{"model": "masked image model", "image_size": 40, "color_jitter": 0.1, "encoder_activation": "gelu_tanh", "encoder_mlp_ratio": 4, "encoder_head_dim": 32, "encoder_bias": "all", "decoder_layers": 6, "optimizer": "adamw", "max_steps": 10200, "final_lr_fraction": 0}
Rows from block 1 of the decoder of a small masked image model, named by matrix and row number. Rows with one number belong to one neuron. Each number is 128 + 24 x the weight over its row's rms, rounded and kept within 0 to 255. All counts start at 0. Numbers have three digits each.
After each neuron's rows are labels from the 100 images, of 14848, where the neuron reaches its highest value: "colour at peak" is the nearest of a few named colours to the mean colour under the peak; "strongest on" is what is common among them. Only what is clearly more common there than usual is listed. The data: photos of plants, animals and fungi (iNaturalist). In brackets: how many of the 100.
# fc1: MLP up (decoder.1.mlp.fc1.weight, 512x128), inputs 0-127
# fc2: MLP down (decoder.1.mlp.fc2.weight, 128x512, transposed), outputs 0-127

fc1.346:114147109153167167094104109174150143106113147131125104144150107157153118132073142117145150098121164079132138144167063129123159138103121104121103136126117163149116119139152153142106136150126108165100142127124148127148146118116105126101149123129118149117128125116138071164128122110154176135144169179119119132140110136119114078120135140087108152130166122082120088128184093119105095143127
fc2.346:116165143097135178127130104113153093120133100097103190106137110158114137132113147157083129140135153104139167097123126129125119077118116120119115152109109129134173133103122114116114106109151127164159136072200101107114142121104134110196139132144102142149124198138125148123139119134118102097168166130134125132131172090132141110096127141138120119121141121129091107099140127146164134113107
colour at peak: cyan (26)
strongest on: class Aves (83)

fc1.482:142106109119186093122161076130129123131151136104146159149145125102172140120126104131140105117148126107120131125140129149139104149142138147150129116137156173123150136131127113091118149133097140099096115135074099148139127106146094132131121133159161066118147117095112117137144084103114144188122126132128131115146108121133154125143128105158050101135153160144149150135058123096131087164157
fc2.482:115148124154127122134118164159160119150135161158137127147137101121129157103165138121098157117099154135141110132121117142146120108145136101085095088146093115132090136114085109152109163122126123129094134092101155143131148157151152148128107184120107103115114160126148132140136085143131148155138140149149134121115152088126156099092119093138067114089128090123166131115089115117180132086192
colour at peak: yellow (44); orange (41)
strongest on: phylum Arthropoda (82); class Insecta (81); order Diptera (29); family: Syrphidae (27)

fc1.467:105145120114106133132138149133144168147105151167153135112150121116157129093082128139161146108163145144177121135114105162118110124144162097101110122111084129200095130129114139133125127107113097148102143112135127115154143145078128085082151147106147135155156165109144113141098118122115133140204151105157137151123157143134082109102103117176101100118110125136141132109140118179132130102123
fc2.467:129130110138129126137118188109147121153140153152140186126116144104110130126115145126147132108135168119181086131136134099176130108156132117091143175111097081145135108144100133122064138109133122124154149103128117145112118151120105125086145114139111129147132134126133152106130102128153069129105108111178102139106146103154145137209140102151123116111146083088137161086103133124142120114142
colour at peak: grey (76)
strongest on: phylum Chordata (92); class Aves (88); order Charadriiformes (37)

fc1.22:155121145097157124128140121163110152132189150120126089140183130143131154110139113132175133123136123157131104079126112109072083135119087132155111125123141124071146117117151139114117110125133125153095130122163083118112114087100129159175144123110143124131122115118092105147140149122138148129161123159152152160159151142103139104100132120178080127139135108105125087132119086126147097182106
fc2.22:108175126168153144127124084117094121149117119061135134117106088124118130105119101106089141137109093077097152120143126164148114147115120132162130103105124154132131147125122156152097108166164116122191170115147142118150136116143187114119118124148111107098119138114142128126130072130151124155118126128164153138160148106136159096114151160138077103137120141148176137105157129123134109085135
colour at peak: brown (56)
strongest on: phylum Arthropoda (64); class Insecta (61)

fc1.143:162131147156149125159149142103151151126103186111110148138162177143140177146137100147137122124114169151151145133123121135131113085149110108081103108105112099100132114105109134105131133100073102174138131144137157102100131103109155143099135113123077140141137149119144177149143170143072155158124129128117131103114116135126126143094109150104158096102098110103077124136114133129177125103115
fc2.143:113159133173146119158146123100106129109139138128138120142113132151087172152153120130102136128095113084104115088126128120117136165119160096117116125161149109070118118100126136146147117096176109125145141168119147144141126162114142124125122139117090104153112134136113075124096079132123115096136125113128114108117129143167136154126110133081185168123157140129204125136184138143178136141150
colour at peak: black (30)
strongest on: class Aves (87)

fc1.300:106129138167126190142132093093147132160143157136102153123129115135139084162128155139152163163115149124142174161090106166099140088118093093130094127086163124132117153121116121113117106167096121162142157137130151115149144110084141114128125139145141163117135155166181149141156189150132151139110088133107143106124101138107101118130138131097145138119102127082095104128121091144132108129117
fc2.300:107130142162147152143133122150166153132132092134118148073133127111133108139110146141131129115129136051132138158133094137105147124070111134138118143108117169153168121098109120111102125125078113140105161153151131105138145123130125135171134125138175188140137147096158097148150123114096155133130113130159160144103139079123173089082108125123074123134109143121125098110125118097136096090142
colour at peak: black (48)
strongest on: class Aves (92); phylum Chordata (92)

fc1.170:130118131151130157146166166162172170158132160148143135115188140083153165109129112139095110136147099065106103133146127099112177109121101127123126141141121106141111115131123116177123113111133119096102116143169151154105150173113134117126145083151136151151140144131088140132135150117133153125131154066085117134099095130117083104101093111158135127115131099129076140130129115139098114133129
fc2.170:146129139090122130112105131139118158137118118137122134127115140132132119136148122120154145115134176184146151135130150151138098140123114110112129115130090090125130136123161130127145130145133110167093053041127141107151133133145128145136129151102110142096126139126150123146120107138111121148187197163050076123102126136129100115086127193144129100122134101091121121129129133135147127119127
colour at peak: white (40)
strongest on: class Aves (94); phylum Chordata (94); order Accipitriformes (33); family: Accipitridae (32)

fc1.493:109161127135122108119108111118132173148133149129141157103125137135163104149133117084115126108137140166158122151122116138144114136109110110106089104090137083143083109136120134114121143133106086146093142163119133104150125143135126167105144137145132071092156147144161042137162120128157156131140109130147137143098068117100140084112135144135128152113146142087100143123143112111201113112141
fc2.493:137121125176127122129123142122144104152161095169142122099128130146126103115107149161125119105134137094134105167139110131139139094098108126137109111090114168132149117112149089098113121134098115136109144118157105145160156133121109129209142120126140149124143163116157112118158180128135128135148120160131147127120130082094143084145118178153078065097126135126141098091121103077124161152163
colour at peak: yellow (27)
strongest on: phylum Arthropoda (71); class Insecta (69)

fc1.414:151114124179167162097112139148123171143122088132158107124119116118119100108117140150175105116139113120144121119114128137088142141109102138152116080101151143103083111104145104156125130093111143090128164144163102159113153157134147149151130159136173128157143155121103087148131137122167135135115094117126166169103114102111121116067089106159108155114147115140103113147129105125096067142132
fc2.414:124153135132108100140126128106103146139115172071120127148133139081158096147142109143119123124110084123130130134103151134142138140123117202172139108123130164143146121147102169108121107145128156080157104161105108127149129124130110119109062098124168116135090092154115135119102137156125114122105110119139139108178126131130162144172151128175144124180174131143136102115102151111093102146146
colour at peak: white (25)
strongest on: order Passeriformes (51)

fc1.280:130118138145154159149148092187167131151130127056124110115125134133109124167132139116143130168114141100084148114115104128130128097094093130114148100102117147114170134135146128126141123172152138102095112112138142116131137129163162157192107152138111168130109106147129168122144155144101148156103101102089127107088134132166129108121164136134088112139118116115112139128102140084073080117141
fc2.280:137127085148116131119155164143089188153140125102159173096082110075185110142135109174122099143130123099140134117152140116140134137127130156154113138101100145137145098130114148180117127145144143045133135123117119155138127146152081105083127077116148130115141113130120148116139109121129094083153145120095142118147125122146164118168132122161113115134133118130144085099149120102140106129144
colour at peak: grey (75)
strongest on: order Passeriformes (58)

fc1.362:140132113122133137113122137136136137158134152111097137150145117151150079129160138115150112141102168179148116134093084132116147137133163123131089089066135133162093122131136127082103114141091133190129146180116145124177120161160143152097146145126143119130135159111125124163145158132140119145160117141147189129096141148145130088085146103093127119132163116136115132090146106126082124153150
fc2.362:158115123054155111126125117146136129182150122151119130093113112092138127091110187138102121139131122131162099120119115121126084105138112062111144143144146165128138112116129133100111117112132109090189141090158121131091128152152093120134140162120123127169141140126113137127164127126144126153128142130182142148097163126115134100180125110163093123105122143156149133139071095146136152125106
colour at peak: brown (60)
strongest on: phylum Arthropoda (61); class Insecta (60)

fc1.212:102107124131150146143154092105181125161142126133124128122122092154118082126174129145141131123122164127130150115103114149096108102127112107126086103099167142133146135100133086116099156149071108158089171146092167113172147122150123134170131139147139125124152149129131139156164185166141177151143111169099143127100067113131128108132123151129130136093140173110124135129121102139148129141127
fc2.212:124109125124141134159138123157170142151136095157125113051131110105115143098128156123150138096124139112136086115125093141114124116124112119113136146122108130170164121103151107177113140152092121134042126123165145124130137162153104144188123097140155137120123157108164109147158104131106129130143106155141163164105117086134122074153135182122109121106159123107119131110124106100158126134135
colour at peak: black (70)
strongest on: phylum Arthropoda (61)

fc1.320:143111151166132157165119115119164147119153146097089122170133118157112139131136099121137173162109133136117153161137092127104146116136113118119117088132177131119099147125129096130108136100132101170106141137129173123102122140140162143123132133152116134112121133144101144123149201164084166138161113141088146115109096170132081111145121135127141106099149128130085090150078105177139134092115
fc2.320:113159143126135181141097068120156140160159118104130131102157105151152133147103120143153149116132104125145147117130123128162119095086103129110126122102129132124166135097110157089085096123112121163081139108171128106177149120082102131150122145144170141145129150124152111130138138135143165116170116128159125129134132100107104099061131113133135056114166101116094135104108130113149132149140
colour at peak: black (34)
strongest on: class Aves (99); phylum Chordata (99)

fc1.356:148134134153114190170100184200169169145153149112155122120112105138130114129121115110071148153134120118142117120117121117155158128115053121095134093137109119133105120133135124161136125116141115095079113072159144151124144157084122126140142110139136138113146108142125140111136151148145151139188169121096140159113121102108106082144120151152128108127136103133136149114112117094131127128141
fc2.356:114151134099112117165098122082106092127133122086128127150122105168099137145119112139123146128140128112134137125151137143183109133148119144114127130078155098110142131113137142131083091184165112178177105068138137124131107130099144138128142109141110106119126134138152161126114108141123096106133138146149106097124138152142108113188140141135120061126213102126110105092126128142139119120153
colour at peak: cyan (32); white (27)
strongest on: class Aves (88)

fc1.264:143155147159103134112139099126138145157116150117106127123133152173129114180127136105116138184103159146137167147129120118153150098120133086067119170131105111169122179124110111113109128117119094173072161135120149117095141106132144116131141119120115125139138143135161174125134150161093149151118105139149129136100155135132108133072160119088168107085137115088098141088129120111105139111144
fc2.264:110124115188126079100151112147103122120135157138145132132082119093125140124151126128098109129120113099115097142151143135122128134151152145137114075183122153116120074145145093127144162123156130106139170134098120171140118120141121134123125138091120081127136121129126094113131129109180140167123132138145147173142128139108144128203115111129063129134097144168189146134120118132157117095143
colour at peak: grey (74)
strongest on: class Aves (85)

fc1.14:135151099102152111090132108127130131126117171149145160156138119121159128122083103111188113127128141151137131118116082145092089146133134119140138109115148121126145154139115137092087155144117095141076126194102146114134106096139103146121163149112155118134139147084128153153159130114176131156151103144134109135142113124141097114079132107107063114101161158124126162129093099126106112161093
fc2.14:129122122081118148106091139103130110117144161092146143177163105140133125132131112116119131124117165153161151118130122127143106100171140130084134126116137090168170126133107142058079140133154134139179178100125117130085148128144114143098119153160072116115128143129126164136133126135181136130096129157162105136138140086113168122126124118135083143095126109125119122140084133128183135116111
colour at peak: black (65)
strongest on: phylum Arthropoda (78); class Insecta (75); order Lepidoptera (40)

fc1.128:146158134166121173133121086121148109124122101152127136152124121135098120118081167118135133167139139113106131130137105111073138082133138148123129122146123162122092168144144106141134121108147127143148182119141160142118138104139129135134154128099130136135139124110152134162120124127100130120097108145087123101106119125139091114116089151103108147127074135111111058150204138151088119107055
fc2.128:142088122094124158124139150117130108105154117138140093163152156159148106143119154163128117111158112154126099125140175101098090116129111153144118129098154153148134075142157114077123095133095149115148124175137089141133106102106088140154153133100121120128159136129093116128137177109161098135134139116137115133176119141104125136138101119126117200113106125151100077109104093120140154164095
colour at peak: cyan (40)
strongest on: class Aves (87)

fc1.27:153119137126126192169178117140159135123130121087128084109150099106138136142138145123121105124129133089120131106120105136092158090112121148140127146134129123117105105132128113156123115164149138125081101148174152114132138126118123127161133120146135161130139118130095129156143179138112176148136133075061131112102057140156102103110123131118119105145130138131098117147112108144080081169087
fc2.27:163090109139177114091123127105070168112128112165154130120128151154116140124135125154171129129137173159137165140150141133161108156149126098130121137109154103084145138107109121103124120108110083134140095092128135127109128122128130117125155122099103141110144132137105149139156124108154108127155175138075104176148144129134138113104137109160111132083117060102119129156158081134151175146104
colour at peak: brown (49)
strongest on: class Aves (86)

fc1.121:132103129181149131068151116144136134148196161118166142146134148151131104124144138125122152115152118125111130156143125108122131111120122136120096079125141115126083100113103093113122135094142138087081129161118113137143176167131103123120164135123104147164158157152118098140172184144153156135151107099105108139139097087070123119099101099127093147119118113103130118123134119123144144168149
fc2.121:154154121132159126146134146136098133121139099096129165078104120096139107104090087137084112132130110105085150112145096130147150128109128148168125158052143164165173137127175162108110132177148151127097146120168127124160126153148148102110135103119126108097138141098119139089159130104112122112109132086136129101108144092153158099103145164156142141109154155141136120100107127131121142130159
colour at peak: white (39); pink (33)
strongest on: class Aves (93); phylum Chordata (93)

fc1.428:101152151136131165148127118170150164129070136099117126086127127071135148115143115097115119139130181070108131126133127190132145130130105134132130122143155131142123119114113156144107115135140124180060133153120173131093132112138186143131126151154129117121135120122144113145135117135131173182140141116114136146086145158111123092101122133115093097139122143092114136115153137160158107077108
fc2.428:115094150184135103117143118117086155114171189103150117131146146165102151143150102120117150123110117104122127124141137105131131143114119085103118117158110075136083128136129113140151124148134093161124098127080147129092140122152160168094124117105093095093102122161140126121132104146129166122131133158156113172174137147101114138131133106105105145112104119148116163129110123148177117061145
colour at peak: brown (53)
strongest on: class Aves (96); phylum Chordata (96)

fc1.16:157075162125113130157094147134151138123101173115105133099187129147145145173148112148116148109140126162163138141133113119125133062131115135097128147102107084114133091096145148135082147103120140154116118117160156103152153138088116185088150124146112160166121143146131146146138163170114153143160115114125132109139119106152117128119100155115157126115120131131082118143097114170133134142083
fc2.16:110172155144145102125149076120087127090106133109102149144125125128070160153166121112153154130104134130131164118118114138091117148124147116125138145163168121080093115094142117113122124123156103137158100143112157103113120148172148165108108135138121133149099116148109128123098086154112128112118136125091114084147127146176092146099138132112174118137149131119137138142204166173149126141126
colour at peak: black (45)
strongest on: class Aves (84)

fc1.270:077126133150156165105124149173122167153107155113129118104140140106175117134132136163147121144131135072114129153125124119120138144099127137142128122084115147155103126109092133143108098130106119093131116172130104131110170162119162148153136126176193131174134138154135141131130120129141152126106129106124146118102116122136125109090111085169131115119151099115112134125127094143040073147139
fc2.270:136120169118129146118158119145138119112100140095089138143161139131107117165129143108151157125118158110118173155096106125121153120121113146137148158161175150132078121130092115112141109114137112117143088141122149110071146129159141169117108101160126158140107111150106141163111134151124151098080115076121119114140140143124107129099133111055164149165184144121090093150127143146111086128122
colour at peak: pink (35); white (27)
strongest on: class Aves (88)

fc1.111:104144122148130144106118135154105134135122169123179126155103112117135136124122145130158113142150169118131120148172128141123103143154139129118148101116092099161128087127130098111097140108137133138143136121138128147138108100151146160155164128087140117119162149104125139150135147110199120191143139132133128127118126113108071107137120168143090024105126128136146164114144119112091086121100
fc2.111:118107132091114137156106128125139085147139162086130105161139113113149118158142138155101111147159106112120133175143146136133124111118114156137140163124104188104143137139134133125135108172126123101160113071117110142169106086113085149125126085139094109111151129137115128140125170126104117132096146134103114063162120139110148148187105161149107096150164168131135075120105114108136135137153
colour at peak: brown (50)
strongest on: phylum Arthropoda (61); class Insecta (60)

fc1.19:032070116106088081082119103119131122125141157114116094119124112154125122138138152128113115112143155177205186169158123152122130139121143131116115133137091119147138104097174126121127103153100114132090140121148158090159130112114119103153124112157153124156124151121169109127154125146147138137095114161122134151140119149108144109112146128112120109107112146113150141136143108108117126164118
fc2.19:133103134110092104122087058139152110176102110165111116111150120092110127119135145127159110116143142136163191187161143177147131098120130140098126103115135192139112130123165130160124112110156141124127111127124116148170153113141074111134135150139155133146144098090126119096147130111133146107145153139098141133098111137118121093143116138147150064089130123136162162140116132122109104133142
colour at peak: brown (55)
strongest on: phylum Arthropoda (65); class Insecta (63); order Lepidoptera (33)

fc1.160:116164139122141155123129170194141160134127097144118131114106082158148068112111154145166117145099137134141173158136101120069148157091115134127119111076119167131102109092124123151130096145147126144127158142146133135142139133090124116139129127142136137156113120128133105119148140133139125074155163120100175132087117118136120098128103153138103167110144145128135101157175087113093115171110
fc2.160:106139128146115166140134119163118115150126102094129128120128107127108127156142146125075166141111124081142136138100118108140139119067097118127115124096097136190128120098109132152135094143143115133127132085172146101145167143144177202148099147157178143122102136151164136107114100151150106116138137134126127099109164105120140113097175149149127120133119113122122119070123138136119125078161
colour at peak: cyan (63); white (31)
strongest on: class Aves (92); phylum Chordata (92); order Passeriformes (61)

fc1.80:106091129143157173160123132171147182142154180163149096117155142096140165102133099143146135150137113071094103126132110111070126145108115127145124068111134117160125096130134135145138108085120129120132111136132108131127132132128151109164126132162166104146128131134131110131131141113130140131116162141132162164131136114110104111086123137178097103111139129124143138105070122114056123166132
fc2.80:113137092127168139150110153139135143131135123091119085113133117114125139130103103091123156141116100104104080089122101123150103154105095130105154128141124107114112132133168166136131124126179118169200140081125139133147117120169146159068125113155104120101118129109146131160119086124118150115099129183193128150141136143100111117151149115100133158136158143121132123128123147156144145069139
colour at peak: pink (28)
strongest on: class Aves (83)

fc1.423:066130178182138171149140137149123156127121133160127137141125158167124118132142177193137126124133127110123161171117119118094133115119117074141092130104159145132080108095119076079128093100100096107122120165142102136114159134116128135146119135137112135189125157158143102119133155145133145105142168117106154100131095135105141090104132127129131123115119128103129114116138105112088108142130
fc2.423:158064116146129111091110164127122097131139118143147128103153125101119087115118122072154141079115145084127111160121107117115114137155136136169150127119147157137084117133138120130148152120093142126146112147108139150098124158149114167113119117145150134119130121131113101165125089127096152121132100145157119135136143120127132146124125142184130213177142180112152129145052121115135119129135
colour at peak: white (85)
strongest on: class Aves (87)

fc1.268:160107124132102126127128140157112139141130122105157128124116127151159144155156147134114118087144155179128148170139123106127114120118126116150121140075106137109142114098109131114108123123080107141100076134144142150173165149088110145118175123118141164143167139121101121139136167139091150119154138131077125094128120104110164098079091119146173119117133163102079151145088095108128137177113
fc2.268:146094141143125130127137152144128124107129065145094108086131123121102108139126107099111124076134097103123111124117117157092130148099112132154133163131171133140099114150142119129167142139126149116154119131173131131141121181156118146140125080133140123117133121149108101142157148115105159080093097134125124160124078122143132095159118131088191187171161152145088130147179109144136145139137
colour at peak: brown (53); black (38)
strongest on: phylum Arthropoda (67); class Insecta (64)

fc1.148:104146141131142144144122118170166138151144078087099173091089121109121072118151127134138140124106137114141173141093085119094115116144103157137106090112126155132119102113128118169121135127134125150088146124147133090116169180116142137165135126117148171138120125117121115129173116139125126127154134138087188127079115109146128091117152150111133170145119114113109105143157092136142072155133
fc2.148:123154161125096111127163110143100112119131138099115133125141122124120148156150136117099170139095105095132117135091124104133126126090118107141137139145107112136135105078087129161171100129153108118113109102127163101107133145167158213136089120136175165119082120157182154108100092177116105104132136133124126102145147134145145159109177172120135116153127133115118121094116152136139112109141
colour at peak: cyan (43)
strongest on: class Aves (85); order Passeriformes (52)

fc1.491:112113156141144125118163122120174117130149104143133146090120113150139072137180142140117141116109138136156121125102138146130090093111129098111091132071100122093148134103167096128111119140097111160123159118147144115158136113165112125172112128114102149112134163131152111128166176171117119153152109161114154151132114103103141121095170165104113167101119148101108095104154121101179160132110
fc2.491:121125138104124108146100140110158124139151158131107149104097110143119110137119120139188116157115137135130151153134107114179159128136137111110147201137146152144165148125130126173149155109124132121083145155103132136131151110109095091105118072095129150151117132103119138086131134130057156090096096121136155108130101131151183108186109088107142117116150112143134149161106113134111148120121
colour at peak: brown (64); black (26)
strongest on: phylum Arthropoda (79); class Insecta (76); order Lepidoptera (33)

fc1.140:108145134127134159163132157180170165161138171100141100115168128054137156150159112125107116130143091061118099114123121101148159141091105138115137135126109110128101114144130127177108118116155142076095139164170126162142132138134102157133131098157140123141125113154103105134115119133128155140148121088119122142136121144130071113136103121148130111127157088104126165120106130109094115127167
fc2.140:117110116111124126138145142141096125130113137135127124142117146113147133129130151107118132136138192166135151138133150140149114160124092102095130118115083092137111087116157126107090135162125068097103118150148138117153119115152121220131137124101114141092132170123122120168137140142157119145131111124075103096150129137115112120144131180079111134116098104152090092110177139129186117115121
colour at peak: pink (26)
strongest on: class Aves (90)

fc1.127:135122109125142095092167146140099154186164138146196129155152167123131136130140174158145131128171110109136084123152161087126085157114112095103133111128123082126122089137104100103136102080119137115136143123136104156104131152131136169153161114153156110127148140128133102114128110098140100123142123127165125172137129121118113135121118103149106088125112086119126136093116116070119160137168
fc2.127:103071138108129157198126092157120127096106129134130101120121131138100134126117120148100119146131216168123170126131129147151152111103151111113113174131134130137163146097144139107103154182102102154112150175162130087115106123086145104122123130127137143125138140139121153135158156114101162142103111110106134081113112133142138104124136122080146145084109126141115168151117102128110127145110
colour at peak: pink (39)
strongest on: phylum Arthropoda (68); class Insecta (65); order Lepidoptera (40)