From a checkpoint of a small masked image model: encoder norm layernorm, encoder activation gelu_tanh.
Rows from block 0 of the decoder of a small masked image model, named by matrix and row number. Rows with one number belong to one neuron. Each number is 500 + 50 x the weight over its row's rms, rounded and kept within 0 to 999. All counts start at 0. Numbers have three digits each.
After each neuron's rows are labels from the 100 images, of 14848, where the neuron reaches its highest value: "top examples" is what is common among them. Only what is clearly more common there than usual is listed. The data: photos of plants, animals and fungi (iNaturalist).
# fc1: MLP up (decoder.0.mlp.fc1.weight, 512x128), inputs 64-127
# fc2: MLP down (decoder.0.mlp.fc2.weight, 128x512, transposed), outputs 64-127

fc1.507:578471552503381588489385530548553501532515566562528601510509557470515466612512625508500501505490499450585475537525472465398440493472509443452497416552554453541449476500506469448449556499495440
fc2.507:528469536525472541498575505488497518483405461505585573467488466510527531483515568456491575566484526469524513486524522427504454547405469556511613454510508554578450492527457535458548566505527526
top examples: phylum Arthropoda

fc1.310:506458545546529512477478456514464563493486508530424535492522489507487503467499449480482487502538497454436455511440523522524513457507483511534543503463515480516530479531481518521583489515480502
fc2.310:473513582579571494519466504541527470530603517527470522489487517510512542535495492516516541483495457488460511533494454463401490570496450423498539505545478477493463497434482471494477542460539492
top examples: class: Aves; order Charadriiformes; order Anseriformes; family: Anatidae

fc1.170:590467577449412566509611545527515466560497566463521487520465582543493504522612633550472571541515538498532467546469430410463518509444489432498476465491433461542440537430551493475434531473505488
fc2.170:577479525591558437415503500454435489457507472502487402483510465500567476437498547611539512451516435469524499449514541493442481562494460542496552566594487497517514467468532505488545572603633532
top examples: order Lepidoptera

fc1.143:510524573482501657478555516498490565551486487553464471572505526513432527474568532483544486529515489486431526569518400505412507475396480403537522450499455461567397466479522478493518493454472432
fc2.143:515481372527429513482474524485452484489467432379525486565460423432582489519488490523626424528502455430450481405473550507548502539551522570510493489506583518490522405471493430524480549440524552
top examples: phylum Tracheophyta; kingdom Plantae

fc1.298:579482556459359474538547544474509478512511464533465526602465577496468477515575572573543466494537434475529505477431505519495531521459425413467451419572496506442481450446474458492512555553458440
fc2.298:611492565516550543515575524510573490444467478526626567460465487539496517466503528509485593591483489453534500451575497390497454528426480533499537537552430574550409515481477607456510586595505515
top examples: phylum Arthropoda

fc1.388:561513468468355471550568534472627475455514478548509520507541533533535446456506512556480539545562426574600547509549507448527472490470388589422512447554449495572507535561524446489491498519561528
fc2.388:613447562488560478442584537500573505481513485595596508464596526588518515507505519504510627534535564480518460501593488492486455453439453527371538517450462556483522577484450490442532521609494564
top examples: phylum Arthropoda; class Insecta; order Diptera

fc1.286:515473584528401552464532518507534563496433483528552496501409496531497439457569488525483532606572574502547580560512428457434484452504511465531441380505430464566463438398515578431436516547485501
fc2.286:566540518541505508443584511539446517482382430488564615543506432440600508472478511503545565548438554455521536483504479453538465561477561545517593551487516602565485477415423485484478549433500559
top examples: order Lepidoptera

fc1.378:591643572632428460492436507500507405438470496416544457490424465468512468521495539553482434520478540494614586675583556473511536529492531456498491457574490518511550454481561421475472526512521504
fc2.378:579489652452509474492546449505527491535520471502503468536436492467550581538556522510539512573515593450630611586531547520402517441541496427415511436506513493516478630509423463456475567509426504
top examples: class Aves; order Passeriformes

fc1.427:508525620538482527526533532514503532554463557493559540479540591527499487542563533484468527585546526470456558516466493413448525478443460401483478430472482476495480481472495428428475483382479514
fc2.427:567487518534654488451563541524512492458519527551456510536532509474533516473424551502483601448459629459483456491560447504548520436401504532540439541490459550467450493472436649521537543526503511
top examples: class Mammalia; order Carnivora

fc1.205:492539576447462484540573494467494480625483579517516535531475579507449459495601483525483585527535553556506564530475461504459478456481475443489468450497451474472483499483530504479404455432416410
fc2.205:520499560538522475490535517502458482475540476536530540486529517496545538414449532596475561551457533461560603533471518530495464519457490545564500501513428547532456424468465505414476482606509571
top examples: class Mammalia; order Carnivora

fc1.505:492553447423436488530486521493434549515458505513576458552498521490502491455433498476452465546446558623564586545424499483514526480527527445475503524486510521400452480473490503484511545480491539
fc2.505:484519517441493514490520544534464466484495501491521550509456506439501511495368524444461558472460568487474559486518425491514608468480654485427503503529461520485488625506472575548506458441421493
top examples: class Aves; phylum Chordata; order Accipitriformes; family: Accipitridae

fc1.145:667726697628509472473466487478536434482489487476478460489458467464480457497480514474505524493511404405600615604631521499545504504482463502501451504537473506472444467474486512513432488450499509
fc2.145:685629620577494449482549446458471508468528469446524485500441463442543516463517486483527465512532457496592659668555556528507501489559606467482467486452574482486544529511469481488527533504447517
top examples: order Lepidoptera

fc1.175:527396486561471564511450420496581444480464503574379579494435543526446461493523540479436478533502571541517477520480415499562551501448528450528519481592478508568458511528584601506437445535480450
fc2.175:563547448529436523464465455512424496516461453468454512566432450490541489593493446519537417559462515483531510472453519548542507557583471502413478535477551450475527327490477396577516537479440459
top examples: order Lepidoptera

fc1.337:453645644660546511459509454439518442472513493492442479537474532482485497531511552529519509541485400317445596628659517530530511494484446483462527461492477498509437491531538486515436475521508489
fc2.337:490536675624511480489500410453539417433530494509493483480518494518481507490505522459481497516509490413510604592667580547511497490510637452467409529468500501539559544545514546485574535529437493
top examples: phylum Arthropoda; class Insecta

fc1.457:445457555486467509456453517458561429483504531481474364518500526499458476488550548506587506572530560489601578602638566527457493516430454528540571483471477511491409528514484568537501569516464513
fc2.457:439406466536477481402435444439462422485512488537479599521557458506462594554425476458494436467500573508493532540567498621575540523536407541461518574553484500510520566583463451520542469507453473
top examples: phylum Arthropoda; class Insecta

fc1.144:577405497471470519481348424556463548476546494496470518544465514613455539501555544490507470578549596564468503566405534497474504427483501468485476502472444423519528533475538492444507502533481415
fc2.144:501596568545511510492527470426442464442503485429546327524419497480495456493563514536510449478456495523461444493449563447473517564539576451535650490506517451518487593476603511507480507450576458
top examples: phylum Tracheophyta; kingdom Plantae

fc1.379:502447503541443540478517489488549441522512536556463504430536588524500472432572591530478506569533495463487450464481479458444459517545434496386512377514531529552490515481498417443461584524498442
fc2.379:502485515547481521504467521516555444479473520531504501427534517527528535383478588474423626506440473516586505505563541467578407553379450519514499512546446566513487570441483637411526611557489501
top examples: phylum Arthropoda; class Insecta